Rows from block 2 of a small image denoising model, named by matrix and row number. Rows with one number belong to one channel. Each number is 128 + 24 x the weight over its row's rms, rounded and kept within 0 to 255. All counts start at 0. Numbers have three digits each. After the name is the row's rms in percent of the matrix's.
After each channel's rows are labels from the 100 images, of 14976, where the channel reaches its highest value: "top examples" is what is common among them; "colour at peak" is the nearest of a few named colours to the mean colour under the peak. Only what is clearly more common there than usual is listed. The data: microscope photos of single blood and bone marrow cells. In brackets: how many of the 100, against the usual share in percent.
# convs0: first 3x3 conv (model.mid.0.convs.0.weight, 256x256x3x3, each kernel summed), inputs 128-255
# convs1: second 3x3 conv (model.mid.0.convs.1.weight, 256x256x3x3, transposed, each kernel summed), outputs 128-255

convs0.52 103:145129081130108128121126085126124110134129133118122129081106140126131145108133085117103140134117114078153153091135100099121135125124117078134116109149167110089133117141126164190133118111119134109096121119130151099136117122128114081129117128160113153147133103105100153126100130167157147068149145126165089097126121188091138137097106112117159098077156118121109117128084109130125110125109
convs1.52 091:188161141113121105094141132129121098129116122136178126195155104120107155078137131115109146138130125138112136133116155130147123135138143169101112131132124168142142112102134133102096129110153133158132131113094106137159138157115142128118108108169129130104092148179111097116145147140048105112140129153122088155137110098144108111113086073100109145118111110128180075130141112086111181125121
top examples: cell type: erythroblast (43 vs 14.3)
colour at peak: black (49 vs 3.5)

convs0.64 099:129090142096120103095117170138168157134163112136152112141109130119166075133135108153141129144121139162133110162171096150137117158133143117135124122164090098112079129116096135110132123121117147101139141107141141093077096146157139154101141144109118146134116126157095126127138142138156129184082129136140112099089093160140129121167124153121149126156131138126161109136104121169101153168133
convs1.64 091:129101160142139125167120145139069153129127166113102148144155174165139096112152108113108131137158062164131107072122140148135130124127128129128134121106146134135151103119118123122107098151119100140100106092088128110136122114152161128177153116108136142078134145140155124114110144125080107091165144141106106158144121147141133136108150085107106148075139132134107109106168191102172094133128
top examples: cell type: erythroblast (39 vs 14.3); cell type: artefact (25 vs 9.8)
colour at peak: black (41 vs 3.5)

convs0.132 112:129133146119132107094091115108114140113129132112127111140131147084157106126172085096064137103138090074135130084120131106126157116142123118121156112115105132103100126106147154161132089113122122080141101146058134083118155116101143129131094128098074122109091108109175122091145144097113108134160155075150126077085135163115143155129136128134130141189158117129123126157131131140121123144090
convs1.132 106:117122101129137145132156143147116107125117112130126135137125140127081177117121092179121125113111124184133106114118130195133125101093145139124096137112077126146141161141093101146150087098151121134152124109113111127163130123161113129153128124163131140098137110159146129132118154131149156112084133136134139100097127125108143087145127130126158126138067111166141125148139115074106121136103
top examples: cell type: segmented neutrophil (44 vs 20)
colour at peak: blue (47 vs 20.6)

convs0.107 109:129092120144105141153104116099156146130152098163152141133097144087129104137137125139103135110173125098107076137129133120135077169121099107119125142099112131182182121116137134111111148091106088181130113123120117116122115106109112117134081113125152109133103119147159102115124133119118125107125131139102167117175148087083073159163128121138096136113136110130112127107160107139108135124120
convs1.107 099:135133135108134120117103151087140157142132099142115090114158163097079123113165115119124142137121182172161154141130113104115105123089112120141136127190105125094099157076137133137125136126121094085097122115124118123124105083134131165101088145086121108101131103094111107142104125096128134128163131172134123120135133115151124121112104093168174129137126176136106120146099118115107098112154
top examples: smear: peripheral blood (72 vs 16.2); cell type: platelet (53 vs 1.1)
colour at peak: purple (69 vs 36.4)

convs0.151 140:100146126149112140133114150132121133136132124146118135112100127099151114119111154116076124000141149160141112143147115130142136128139121131120122125059136111156136130133123127090115135114109112122095106123153137146122135125118143147131122092162118139145112173139122129165148137144152136110126142156133127170218128126121138143104111106113127099147154135153165141123124135080150106099105
convs1.151 138:144066111118132157139137121136127102177113161117102153130129123160129136094123117172174130220110106136122103120092146169139090091106149128132123132088159144141174126116125146170154098127132212110167158154112130107130138121114128115112138130131112131138122147153151107181130126168094114145162113122109140099120170061113150130139144140148121148118084128102130108121140142073125154142134
top examples: cell type: artefact (26 vs 9.8)
colour at peak: white (30 vs 10.8); grey (30 vs 12.6)

convs0.30 101:120140137153134153112130100111107134142087125115129146149110134113142112137152133147151137135139094095092142111146117070149089142125089120084104104128100137157125098216121122154124162101103124088133084113135126104150139116116096118154116100162131151143129166171131054091109142180125130132133143145169130103146112085117109103095128076145123098114131131109118105146119106142110127140114
convs1.30 105:112174126128130120168141107093137147136143110128122136114102140125080094152096151089133088107109130158177101118146133129145179105116079110146125072106144064081100145108087135107147140102098192125113128120101124107142113121131156117057150132140109130132123151138118110136121088107142128169128127168125060116125141101096107129122100091130178113129134163122123133159122155123118084129155
top examples: smear: peripheral blood (71 vs 16.2); cell type: segmented neutrophil (42 vs 20)
colour at peak: purple (74 vs 36.4)

convs0.16 130:143128136129105153121107126110106140124108150142111123122114148137134111150153100118119131064144148144109110150045142118156140105145146110122112154128127085126139110116160115105110093105114130157127102116184124162141105116119124135114134111136127115136145187119127116125133123130120129115112140036089127149185121168112173138123119098110163144178166138127113129099140136119128125127112
convs1.16 132:140127109116143156138166074127116140149129114131118107142156168127130090137122170176124157103156124134167133130187106093124146133134091150135135101093181125142107156112147161153125153122146148080127114154154110126120113134151127098117115139138196131135145083129118133107129146124145125165166096191162133120177109105175070138129091119142171124094066149132130144130111133163111148128155
top examples: cell type: erythroblast (67 vs 14.3)
colour at peak: black (54 vs 3.5)

convs0.112 107:112124112137106109136139111178096148129113134126149104106132158152101113168126122108133143110125141123105137137084139147127114118132154163132114121155163095104097132154149104123139088130119152102183111117159136173145091121155148134143144131108138144118166100112133149107142108106136147130139146101096100096062094204153143100140155138098152119132081125147115096144136124153122116145138
convs1.112 109:138112154118143162135153116134132114130144116116085125130102032083171100106154150154126126121109116125154142123133110127127195128126120103152119109126099202076200124138131141104152125097120164097101154161080127109115164129152123132115110132153087118125142156121106144142131124150146129114130117146099118128113132076121112122111124112140087131139155117104144133122106125204134151106113
top examples: cell type: blast (29 vs 6.1)
colour at peak: grey (50 vs 12.6)

convs0.156 109:131120141134180130123131139135164110125145142143123105156138099092139156150085128104153107120135118118158127138148133117118124150099136124093177143096118148087141083136112130137144171112111157102179134104134139116126124150165102110138116109110111125116134147112120128133123132116124151154121138185111093148182154115146137153101120104124137132077120112123097131150116138088118130097086
convs1.156 117:127147142124114133105147107137130092114126100157157182113107153153132134125128141144141150127116156134100149102176132154126124083118138107106088157151093124100174132133123123132144141136122120104100097142133160135131093131114111169114134088149117123107121112148172141102131133119107152172087105157115173125099141073049098114134141178142110118148159125102135186161116137148126168140141
top examples: smear: peripheral blood (72 vs 16.2); cell type: platelet (35 vs 1.1)
colour at peak: purple (69 vs 36.4)

convs0.35 091:121128085117131130131104118125146156121108126101118110164126159117120060131120187122118105115140099132153138112136147105104136132068137089129194116144140101141127124128176178129145102136141120081146115145147151183160157103161141124120140113139159115125123132118122084109109154146132124119130149136056123132187086104122135139127085130133165084168126122104174113124143121113105140156121
convs1.35 086:130134094153146137137162111103132140164103114149138097126131106127152135139150122152141138089161167133166120137139139108123121118160093120112142134118124152182084106090114138182149115139140144098115122127088092129186131134118139077113114145125160133188115112181154122171103114159126117186080116124175102115114156107142148143156119157146138151135144136147137131158134153137114146136145
top examples: cell type: erythroblast (54 vs 14.3)
colour at peak: black (38 vs 3.5)

convs0.71 102:152084099160136102108105070106112122111097113157135125130100130135122115128101130149137136149112126124119114123129111098114168120124115113131138158107161129140131112128130183145151157110090143111111145119109102138165123141119127114110100148155133111131136125136113113141108107133152076120097164092116145159147154120084150101153135113113110127088134119170143151127082072145132163114130
convs1.71 087:116156144095107140111117131118138146159157145116163114107123113123088138123121142092101127117110114104170158114108123149133124175130153172096093108104094094123115164147154112135104088128168118133134148136140130181100174137091137151125109145085154115134154115116120126149142126158096137099202134140122109107119137092197149139126144137139124146119108120135125102143166137122129088176118
top examples: cell type: promyelocyte (29 vs 6.4)
colour at peak: blue (53 vs 20.6)

convs0.3 106:099132139121110159134117094138112172113133138121124093153115133116140131104105096143147085134155140131108089138128136150116149146124110128151122151160133131181114110106125107177110107128152126123105148119110136077105110104128097092119139114154095121114101157142135111117179137147139119159107122139105139163153125056095095142125136108149079114086113160122118136131144167107165134120106
convs1.3 104:154087111136121122105144148137162152150113148114104121111150097128135167104181128102138136137089166108117139104139171124122116129124166108141106118130102148043164162127108152105153154121089154093106164133134158116103099117161119141139119162117159119128118127082094144126108136112141171105141118117128158103118166125156138111131091192138140140153155128131108132120122076163138098120115
top examples: smear: peripheral blood (65 vs 16.2); cell type: platelet (55 vs 1.1)
colour at peak: purple (65 vs 36.4)

convs0.9 120:105144141126120166138133128108164126117150131102098132139135154118128118110129101125157120093128149130123132109092076144151091079106118144124139130086105181151160131100149104121107143107148136129113159130107155128154128112150122145145126075147151091124117157098082115136128119152127108082150115132199111107118174092146138112139093118151093108182095124135147103117111099131111098139125
convs1.9 120:114145098127114128101102147115151111120111074147121106137101130098128105131150142101158090108121140112130137142140131065095152156116074122113077154163108110101137113143113089104103095100123053141127102173154156081125110122101129133113119094138143118137139073127149117089136141107105119189088108152122136134110085167115136093096169093133132160099131107072118125164123098124123112154082
top examples: cell type: erythroblast (37 vs 14.3)
colour at peak: black (38 vs 3.5)

convs0.154 108:145161107103130142126122136167102123136113142104091113131130149140126140100127098130126140155123110111124110107136163095112117134112114140113121070137119124059140142187128143130113139121134132160181103117060112193115158131166141121072139090129116121139113135155122132114067088187136124130105115162075120149048147113122104126140139155096137116123135127098130112135093122132138135161131
convs1.154 097:092116130131120146087137172157141107112118120116124177135169114141101131142156159108111111131126131129112124096099124173152147167146167125128149139139131135153149132097141144161109105137127108100123115116088120121100114098076125155159130171137119142092146153121152104122198136153125117118121106119128123127128126135098145143148092142105130147123175115159137150133122139073118120145135
top examples: cell type: erythroblast (45 vs 14.3)
colour at peak: black (34 vs 3.5)

convs0.200 095:098142113131149126139165127109140186084125108128132111143128113124190158159139131135137135112120130105091140123089107137132115137128150166140131103134139129097151136113130146134124123110118135121141127098102095146145164127120100117142097130159109101120159085140143139107115128148142135094158077109113163122042123163163103123139130083128096116146069118130110118129155080164097124145132
convs1.200 096:138128148120099121096114132135120118135118140126097172124104208131128121109123168115114129143109130154091136125124187170118070095111152115158109128188123129120109093132116107129114105158170124143158159154139186114114149148118120137158154126100085134140151151104118129099178106111119119155120146145133109151123147127073146165147106152099089126129212132124171129106094140141166100110131
top examples: cell type: artefact (34 vs 9.8)
colour at peak: black (31 vs 3.5)

convs0.118 083:154072143144152109107131137113090135145122093072145164162120181103105103095139109154150129113108142125141116108133130110085113106130090095114120155116138138139117138155164147102135118157134104103090106133128139117126127123150073112120095139131104098111106119141156096164113138136119100132124112156124119151155110116125095138141144103124124122134134114093087128127118076119102105142113
convs1.118 078:129145130126120132095091083106156114126136114141132139093060108139117145105101102108108134140130164156133115133133103089166159114085114139120120126094107137075113165061138109133116114121144151151153107106093092136121088117099150116161064084112115138154105158128108137123085129137102130155148120149167120093147103086149113146137135110149145133100107170115143118145127153117099082138127
top examples: smear: peripheral blood (43 vs 16.2)
colour at peak: pink (39 vs 15.3)

convs0.77 086:122116141133125164116113169141163187138127107104121140172130147108145106098146110133130166126188106150123147123112153126132159118131105147144126127127120122149118111162120131143135094125094101134133126094092121109130123083141182118131109155141177118110152073128098131123110138182148146082133130185164149107076140124135129113168130127159117154135142148107125075171178113094148123126113
convs1.77 091:078079102133106119114123096133101129123111148166149138083068169159139097118115137138150087154092141103139109125157166133130150099115119156146158109172118102145131108111136101113096123118132134107130091136120182105118073113118113126148146110117129163133130159125142122092185138161116137149131135139155112097102122149114167140129121125110147093147114065101129114108092149119150139132150
top examples: cell type: artefact (35 vs 9.8)
colour at peak: purple (64 vs 36.4)

convs0.6 090:145108141156121154117131126100123125133128137148137102122107172128157157146086134145154152142145100144146114149136121114160120102110138110138133141136095130188125140124107155123116116124106142147165145115100113102133146149122102131086105157154148102146152103115105124109152100159115105080122137122111146138068121080163141145113153114136112134099083167198139106135126137142161119090120
convs1.6 083:099107096139117143100120160135144145177133095137088142106109111147121110126152109118132131096127148093164131070091120139131199142133122123124136116149197100118144118161137101153098125120143118122131128133087141165127094101142108146162092133106154121126150180125105135113071143121171111155119122118126131163116136130122122141125131159158133116148186097099122188123156126176154145137136
top examples: cell type: blast (32 vs 6.1)
colour at peak: grey (38 vs 12.6)

convs0.240 093:107114147133109123095094105097110145157127131129111153127174118155132096144153200140095131131161142145141139097097130115127102113112116096139137110080102131165149114136153118124142113135089119140122083152038179157141165097076160128123127095139135130087099086167144106126137101167146106096124157155100124107093131116138145143140131085135105115169137139131148139113130142116134116145137
convs1.240 109:115085123112157142156169146119134120117126129128134115117108170104111163144109095184163123134121148120123133131152126151131161116117100155133107146084155121183130152085111132146129131125133159104100086134131105112116107131197144139141129112135174130130171083132132133081065136112138114144100125163181146125147134129103113105117139147128154154144082143130136139130120119162113132132118
top examples: cell type: artefact (54 vs 9.8)
colour at peak: white (35 vs 10.8); pink (34 vs 15.3)

convs0.85 091:110139128108070161096125079150077113139099147092105149093136130164106199102130141091126074123154134143126108077113117124110148130111122137092107097122134098078140116096159139132115112136153109108111112118111143129087109103129160131122122093141102145118103114139121182132124122097119148094111108137086130151134136135119169146107118116137156136103137128078152143132104190094149139164151
convs1.85 100:152117098139107108056116107124080135134163120148137071153101114139157159116097089068137136125122106127140168154096140158114115142137137152152108112105129144176124071134115147085145114101082134119152157092122123111134143149109150103174146123134123119137137137107084150123116113119142117160137137156135072137129108115134167128148089090103121138163134134116103080104092121141115131117125
top examples: smear: peripheral blood (38 vs 16.2)
colour at peak: pink (37 vs 15.3)

convs0.229 114:118164112166109106118109123121113122150134141115133085104109119138128107101135110107134121140109158122145146138109107178131075142096134125108124155136146153149075100099157131101133158133145122155136153107122124163141143124145085108111123136087134120131133142105133190117115131122151168112105134136086154189159091118114152147153148118112138113163137128146138136134118141115116127129115
convs1.229 111:164115155123119146092152113162155121136149123104131146144172099131125158127114125080113130112125084142137139151100154081135108148080164099160148157140098130074186119141143143117133141120107107121111131117116126104102177149124126140126099124161128155110124105083119126142108171097113140123125139146097149118125136078175108147133074149130111126077166161121106103118119119117105153107175
top examples: cell type: erythroblast (90 vs 14.3)
colour at peak: black (86 vs 3.5)

convs0.22 108:104097106093113151149124120095151155137127156102115098106124125126120110168102122153137081148112112126123088124125092101157094159134096099133100155144136147169150131130133104143155155134096149133065127104168112098111108119136121111133144115140147099129128107126124113110148104150147084093137125117120161113173091100135117113143142148123049086137083138166135121104152111106088111136140
convs1.22 103:126135140101137148155169128087132126109124111168164143142142124081141144107125110117082166123090151152118144121167138120140142127108145144102135159094120144103145137110139113192142147130125151151098127131126150144129172146112165147109113137133130119101115187124148099112105134084103172133121113140120168181136096121170077126117095133135106128126098120081079156113136116142142100097136
top examples: smear: peripheral blood (90 vs 16.2); cell type: platelet (74 vs 1.1)
colour at peak: purple (78 vs 36.4)

convs0.98 126:134114127120139144143135124132133136154136122114087125136138100104150106133144177121117133136137092119141136130095150131166080106130116103127128102115114098132113149159181116080124135106143138101136065140148135129125196151156128147146112104130160139139127112140155080133095094125125137123129121123147146130147123124134152090100127092115142156228117116112151129122132101152136139132139
convs1.98 139:099148114147133134127134073107130094100087096118132156117108179139120088154110113146123125114121112093150110127203135127172125122146062153133101113139117117148082137088106147126132092124124132141120080135142160097157072120115140129114135133118092136092128120113104094139137123111156117212124113102134110096134113156138153127136144100126137113120118169121129104098120119126130101150115
top examples: cell type: erythroblast (59 vs 14.3)
colour at peak: black (61 vs 3.5)

convs0.153 098:113132130112108142127121135113152156114135109129075144126110120095118143127154134159121152139124118116104145143114066134161134128120103126062127129115100125138128092164095140164132131119102140142131127131133114177177115157143129098105098112126124152120107112130126044121115141123074101165110100148110136125068184085142118150153090105128121107129150145121153151117121093118113100152090
convs1.153 106:132135129147174135121119126120073111149124157170145118171152153137112088139126110090150100106120103099144132147132180124122130106142153114172144073160170133113137097139101153098126130174145111141128099101125105123147109138130122121116163094141134117127131136136109157083213132117159103114168143132143078142151124128103111116108142142139153134134107137115106117159108167114128175106154
top examples: cell type: blast (26 vs 6.1)
colour at peak: white (28 vs 10.8)

convs0.254 092:141059126111151116084148107109119129124098118112137119102104126121149108097132135094111125141076109118154151119102127154105090101096091115128128117136169115167116139108134195156171142122116116124116119122112123098128143151135130116125109109172109158122161099117141141116164111126104105133126086176146140164156124080136107094140128115156113103134094103088112145140096103116098138114140
convs1.254 094:110140137141101129177079162119118142136093137134097113141127108110131131175130091126153105100138128092130109118143105054106158157152103146097113164128161142079099108103155121080131136116142101160129168134119161136153153118113137143125081121115132137130106100114101070126112140119145149116117143106120105144118145124106126104122090116148111113141144102099175127138153105110054139120147
top examples: smear: peripheral blood (82 vs 16.2); cell type: platelet (57 vs 1.1)
colour at peak: purple (66 vs 36.4)

convs0.166 115:111110095100147120093094116147114144108121126144116136169119140170136126126116153128167138192124141137148104144106146125124117100131147119138121099190096072151144135113141145104182114105176139151105102184166119112115200131111094115146126120086103118083120095142167085148102115122123127141132143136073125169104091133134132113141151145129154133154101116083131132135135128118137124167125
convs1.166 125:104132135131126107149146117108156098112126132130134126082126156131108102151119122117118119076083130158115136124147100101123140145133145142124125125027144134107097145128123130138141111111094167130120172097122101103165113112135114123138127121156115099137129223098107142135133109109120095109111090103138115159104117140151113107149133144135122117139116180075110142121122150136127107124096
top examples: cell type: erythroblast (36 vs 14.3)
colour at peak: black (25 vs 3.5)

convs0.50 109:134091147102125150087145104159086128124099135145124095088115152138149167142156119120131136118116115111110134101103105132136124123122115100172118081128167131166125126130158114157143155141100133152135142133144098084118121171112125094128130128158142149117116066115138137115132074091135139095115097149131099141094130108129147033105140104122156143113102105102122127144108110121115126107178
convs1.50 106:166148133090123168149102116122101113144122117125066132154120126134102087148116134094107106130160085150170143147096112100180120132150159143124134104145130154083102111091148130126118110111162129147162108119110151111156140150094116138137104128089072113126159217115114075107158157138159077103122152123121066138110125132109125096103142103141116108107129185115128090120114123170126138131113
top examples: smear: peripheral blood (95 vs 16.2); cell type: platelet (78 vs 1.1)
colour at peak: purple (76 vs 36.4)

convs0.227 102:056162100101070165144129088140096121137081105084129110130146094162108101159127116126109105138120144109169113107060137095146092147140110098113083096130137115153122143124147124166119154108158126120114098150127173104107163126128141093133129145155065127099131136121114111133092129210119116097160111103159096089189137133117128076148113124119140089117095135083152102144097104142111110152152
convs1.227 109:117126109157118143220148157118133109154163144128123153123116171129137148139120164127142138117119073157120138135165128125112112084113146123101090142121150117068139121114149130134179106152116157115106078134137111110116157112096138108128126131139157151142091150176150110107152100159086107148142127168116117188123128130136104173103136126130110143116106137123129105119157133086108129101121
top examples: cell type: erythroblast (56 vs 14.3)
colour at peak: black (49 vs 3.5)

convs0.162 091:143146092119103165141126114118160126089121113164126155157125116092134142121144163150125126112134133102104089153120171099131108156125143132139126126129121143151182126128127079120140119140132143117094095098125141116138119096150121150136111072116126102115065143140134125152101098155143099108120131092128144154167121097131125158132105139126089137195118120103144134081147123149115121118120
convs1.162 084:113139175081107104091156131108128101153160086112120148111126135136093142138107132104130149137119144153105139132158130138152140136136146136147141114129117098117098128162155141135127135144138123138143102123144158148086154156090113151147143172092142120077164114132158152122168144103144183102144102122134125127084129167168130123117108140164110132083146097132097148140162128133163130146145
top examples: cell type: artefact (32 vs 9.8)
colour at peak: pink (35 vs 15.3)

convs0.222 089:118131107118109155117114108119102156116111141093148115120112174174140090134154157148113109150154154124118126131155161074117117104129128094104120095151136089071100120125142113118120112114158109093125105091035158126094142133137125114099128091128074103089091139145146121087129109149129100094121141159098134158106090188094108113161112090127115127147163113071133108134129129126131147145135
convs1.222 082:122140152162140135134110119089123129139145130162099128099191108137122165142098165141105119092131141105140140115085128172143111159137099126122133175098109138177133139118119131125178162130145116104153159158122126109143146112151174186165131161122108163108130126104115154169104116141065124142115134118133149107142141154097150122123113148151094128152143153129115117102171142125125131139173
top examples: smear: peripheral blood (71 vs 16.2)
colour at peak: pink (71 vs 15.3)

convs0.160 099:124186085132116138106113123116115134139134143098104093104125147172109115100135098110119168137115116112093151115114082117117149132110112108122137168176197111173123121094132132107153128154139106099103125119134128169151105109153141083083137132155183161149132097072087189108127134141144134099119125131096117120100097077114115143147114141108116090113144123113158095134096138075078140128139
convs1.160 127:130053147128122162143158125143118112097144078172149132158141097156227152118094137089096135144086130114128142162134133141138125140131142110115149102097160157121163103129081120126109115105068125115109153077137131103130115127091109094133124132130125145137098167197126111095124112104100126119140127115151125138114105126129098114135152117132102130124121119101170118144128136139107167113140
top examples: smear: peripheral blood (72 vs 16.2); cell type: erythroblast (42 vs 14.3)
colour at peak: purple (69 vs 36.4)

convs0.123 097:114129118148131088111143141114112139129104133119131092105149120105107150085146093090135085139120168124117123130061134150132119157112157125148138110136144118163092149125154148118090127134153122139099126114144123139141150130082203115109108120155144120148106120083152144104157104125110151123094114091115149161149117114167133144133128120117185105137073119139144120108139116118124150108161
convs1.123 096:171109153133130155092145126156076121108167137131160132162117137125143141128118137115089173110138099108128190106150130139196098169149158126115083137116098189140181104113110098138174135120103145115147164126156138133089143153153092142132159135133114109115144105090110153118101138133154133119119163148117123144133121153150073120141124163093116126088157103137106136155121109134111151121135
top examples: cell type: erythroblast (58 vs 14.3)
colour at peak: black (42 vs 3.5)

convs0.136 092:103138143084115117117130088111099161100135153122122126085112126137109112122121120115098095108181120122124106128128076151105085125094102141098132137162142122112145126116158132113145114100121147152126144126130117116136155113111141157139138108103112154099090179128128192125162106152154105133086145089109133122208123111121153145135112123145096153186154118146131151107113136102128103101101
convs1.136 100:130142142157109125072124108147121084128130090154165098135138128132161151126121124126106181121129100129147162157169132113151138085110132112151148170106118116178090090131147099109128136138091120121098155119163156129138124113158105098124134114165185144102133072138148134106090163097103151153099123105121097128135112154186130123106098094122133109139130143124123111143132114138113116135174
top examples: cell type: erythroblast (91 vs 14.3)
colour at peak: black (81 vs 3.5)

convs0.37 124:128159129134157082126147129119121112110120097142126097161121084147130160200136182130157124098146080134123110146157127127084182164145182146105162159092127113095134126174126124121129120130143146095113153085137088124102143131052104127154134134111102172114128104196159135145193118081125145144126126116150107117151122139146119163128124127128121095139080134118096145133125153132110110134139
convs1.37 126:113125120113120152139123149122125161103135157109120175114130106112124143095127114122142133109131153182111142139129152119149161107114102118125090130185115145109128160127148108166126149134124088182138119181054155116117136141128126124112130121153141130127121157133137106164175140187080167122094117124108151112106117128112136117119129147115088137121164115147133134121137095045127151132136
top examples: cell type: artefact (26 vs 9.8)
colour at peak: blue (52 vs 20.6)

convs0.158 096:134085117103115166123093120157126156126104115123105139151161108111142155114172139135121107114128075134138102111138130122164140085145126122103155138155116104119134116158160096131139139168132097110138140144123134147167144099125122133114117093096089109108111051146120134110142123088073087133137098089116133103124143126156112147153123097102114182161194132057087119125135106136141121175124
convs1.158 089:123105115179112156179100162107109090123161132146151107161112152154148140156086140196133120105132135081113142137118110120121116129137104089105137153135159123157039134071089143108187164128155177119124108123112139133106122138156125113158137132089115098158113108146103121157164132160163117113143112132148121127122099169068117128132141129111153100121124125122161109125148149130127156101105
top examples: cell type: artefact (44 vs 9.8)
colour at peak: white (41 vs 10.8)

convs0.201 145:131120155152126094117130127129138144119151144098136080136153132122132113122151140127119121150129140169145135111096117142129094122132122137140122156143124123176133149116142139107139143123137153156074119116241126122127123175168124126175126147114128145138133050114132133047193108106136118125096098139101131108195163086135132122122189105128136146133160127163125107154124144111140122100141
convs1.201 115:084094094151155202125119128136120119089139124113114118102106106123103137100116093149123104103104098137116124119111117159147123104137130103112124147123127132132115142102082138129126116124133090125187119110070096097093147086090116114115102122148131091127121160152124124137163125160141115105195102130182100128142116149112149136135119146131164140144084119137117142136153135187122124145146
top examples: cell type: blast (35 vs 6.1)
colour at peak: grey (44 vs 12.6)

convs0.38 104:132127089120087115144139112116118159131106143127104136098141152127114117094147155126120151131159167084124123114130120128146137087158136147125130140118152153144169106169143140085127107167117099097086110157073167102103170122163140129163124107117150133126105131172165143088129120154083130093142102162133130106026128156124136130151051118134122115106115144135119138129143140139132110138116
convs1.38 092:109146194120140130106110173124146146137105110132151144148105183144184155121132105120155135138127158108054137133094146105101099154146147146098148111150100107158130108080094121139122126149124152143153139116167169146096163151113160141115124138154119124121184094116146108154118133109160149105114113143128173174132162117144119147106149151096114113132150108147157140093157138072123140096148
top examples: cell type: artefact (40 vs 9.8)
colour at peak: grey (37 vs 12.6); pink (36 vs 15.3)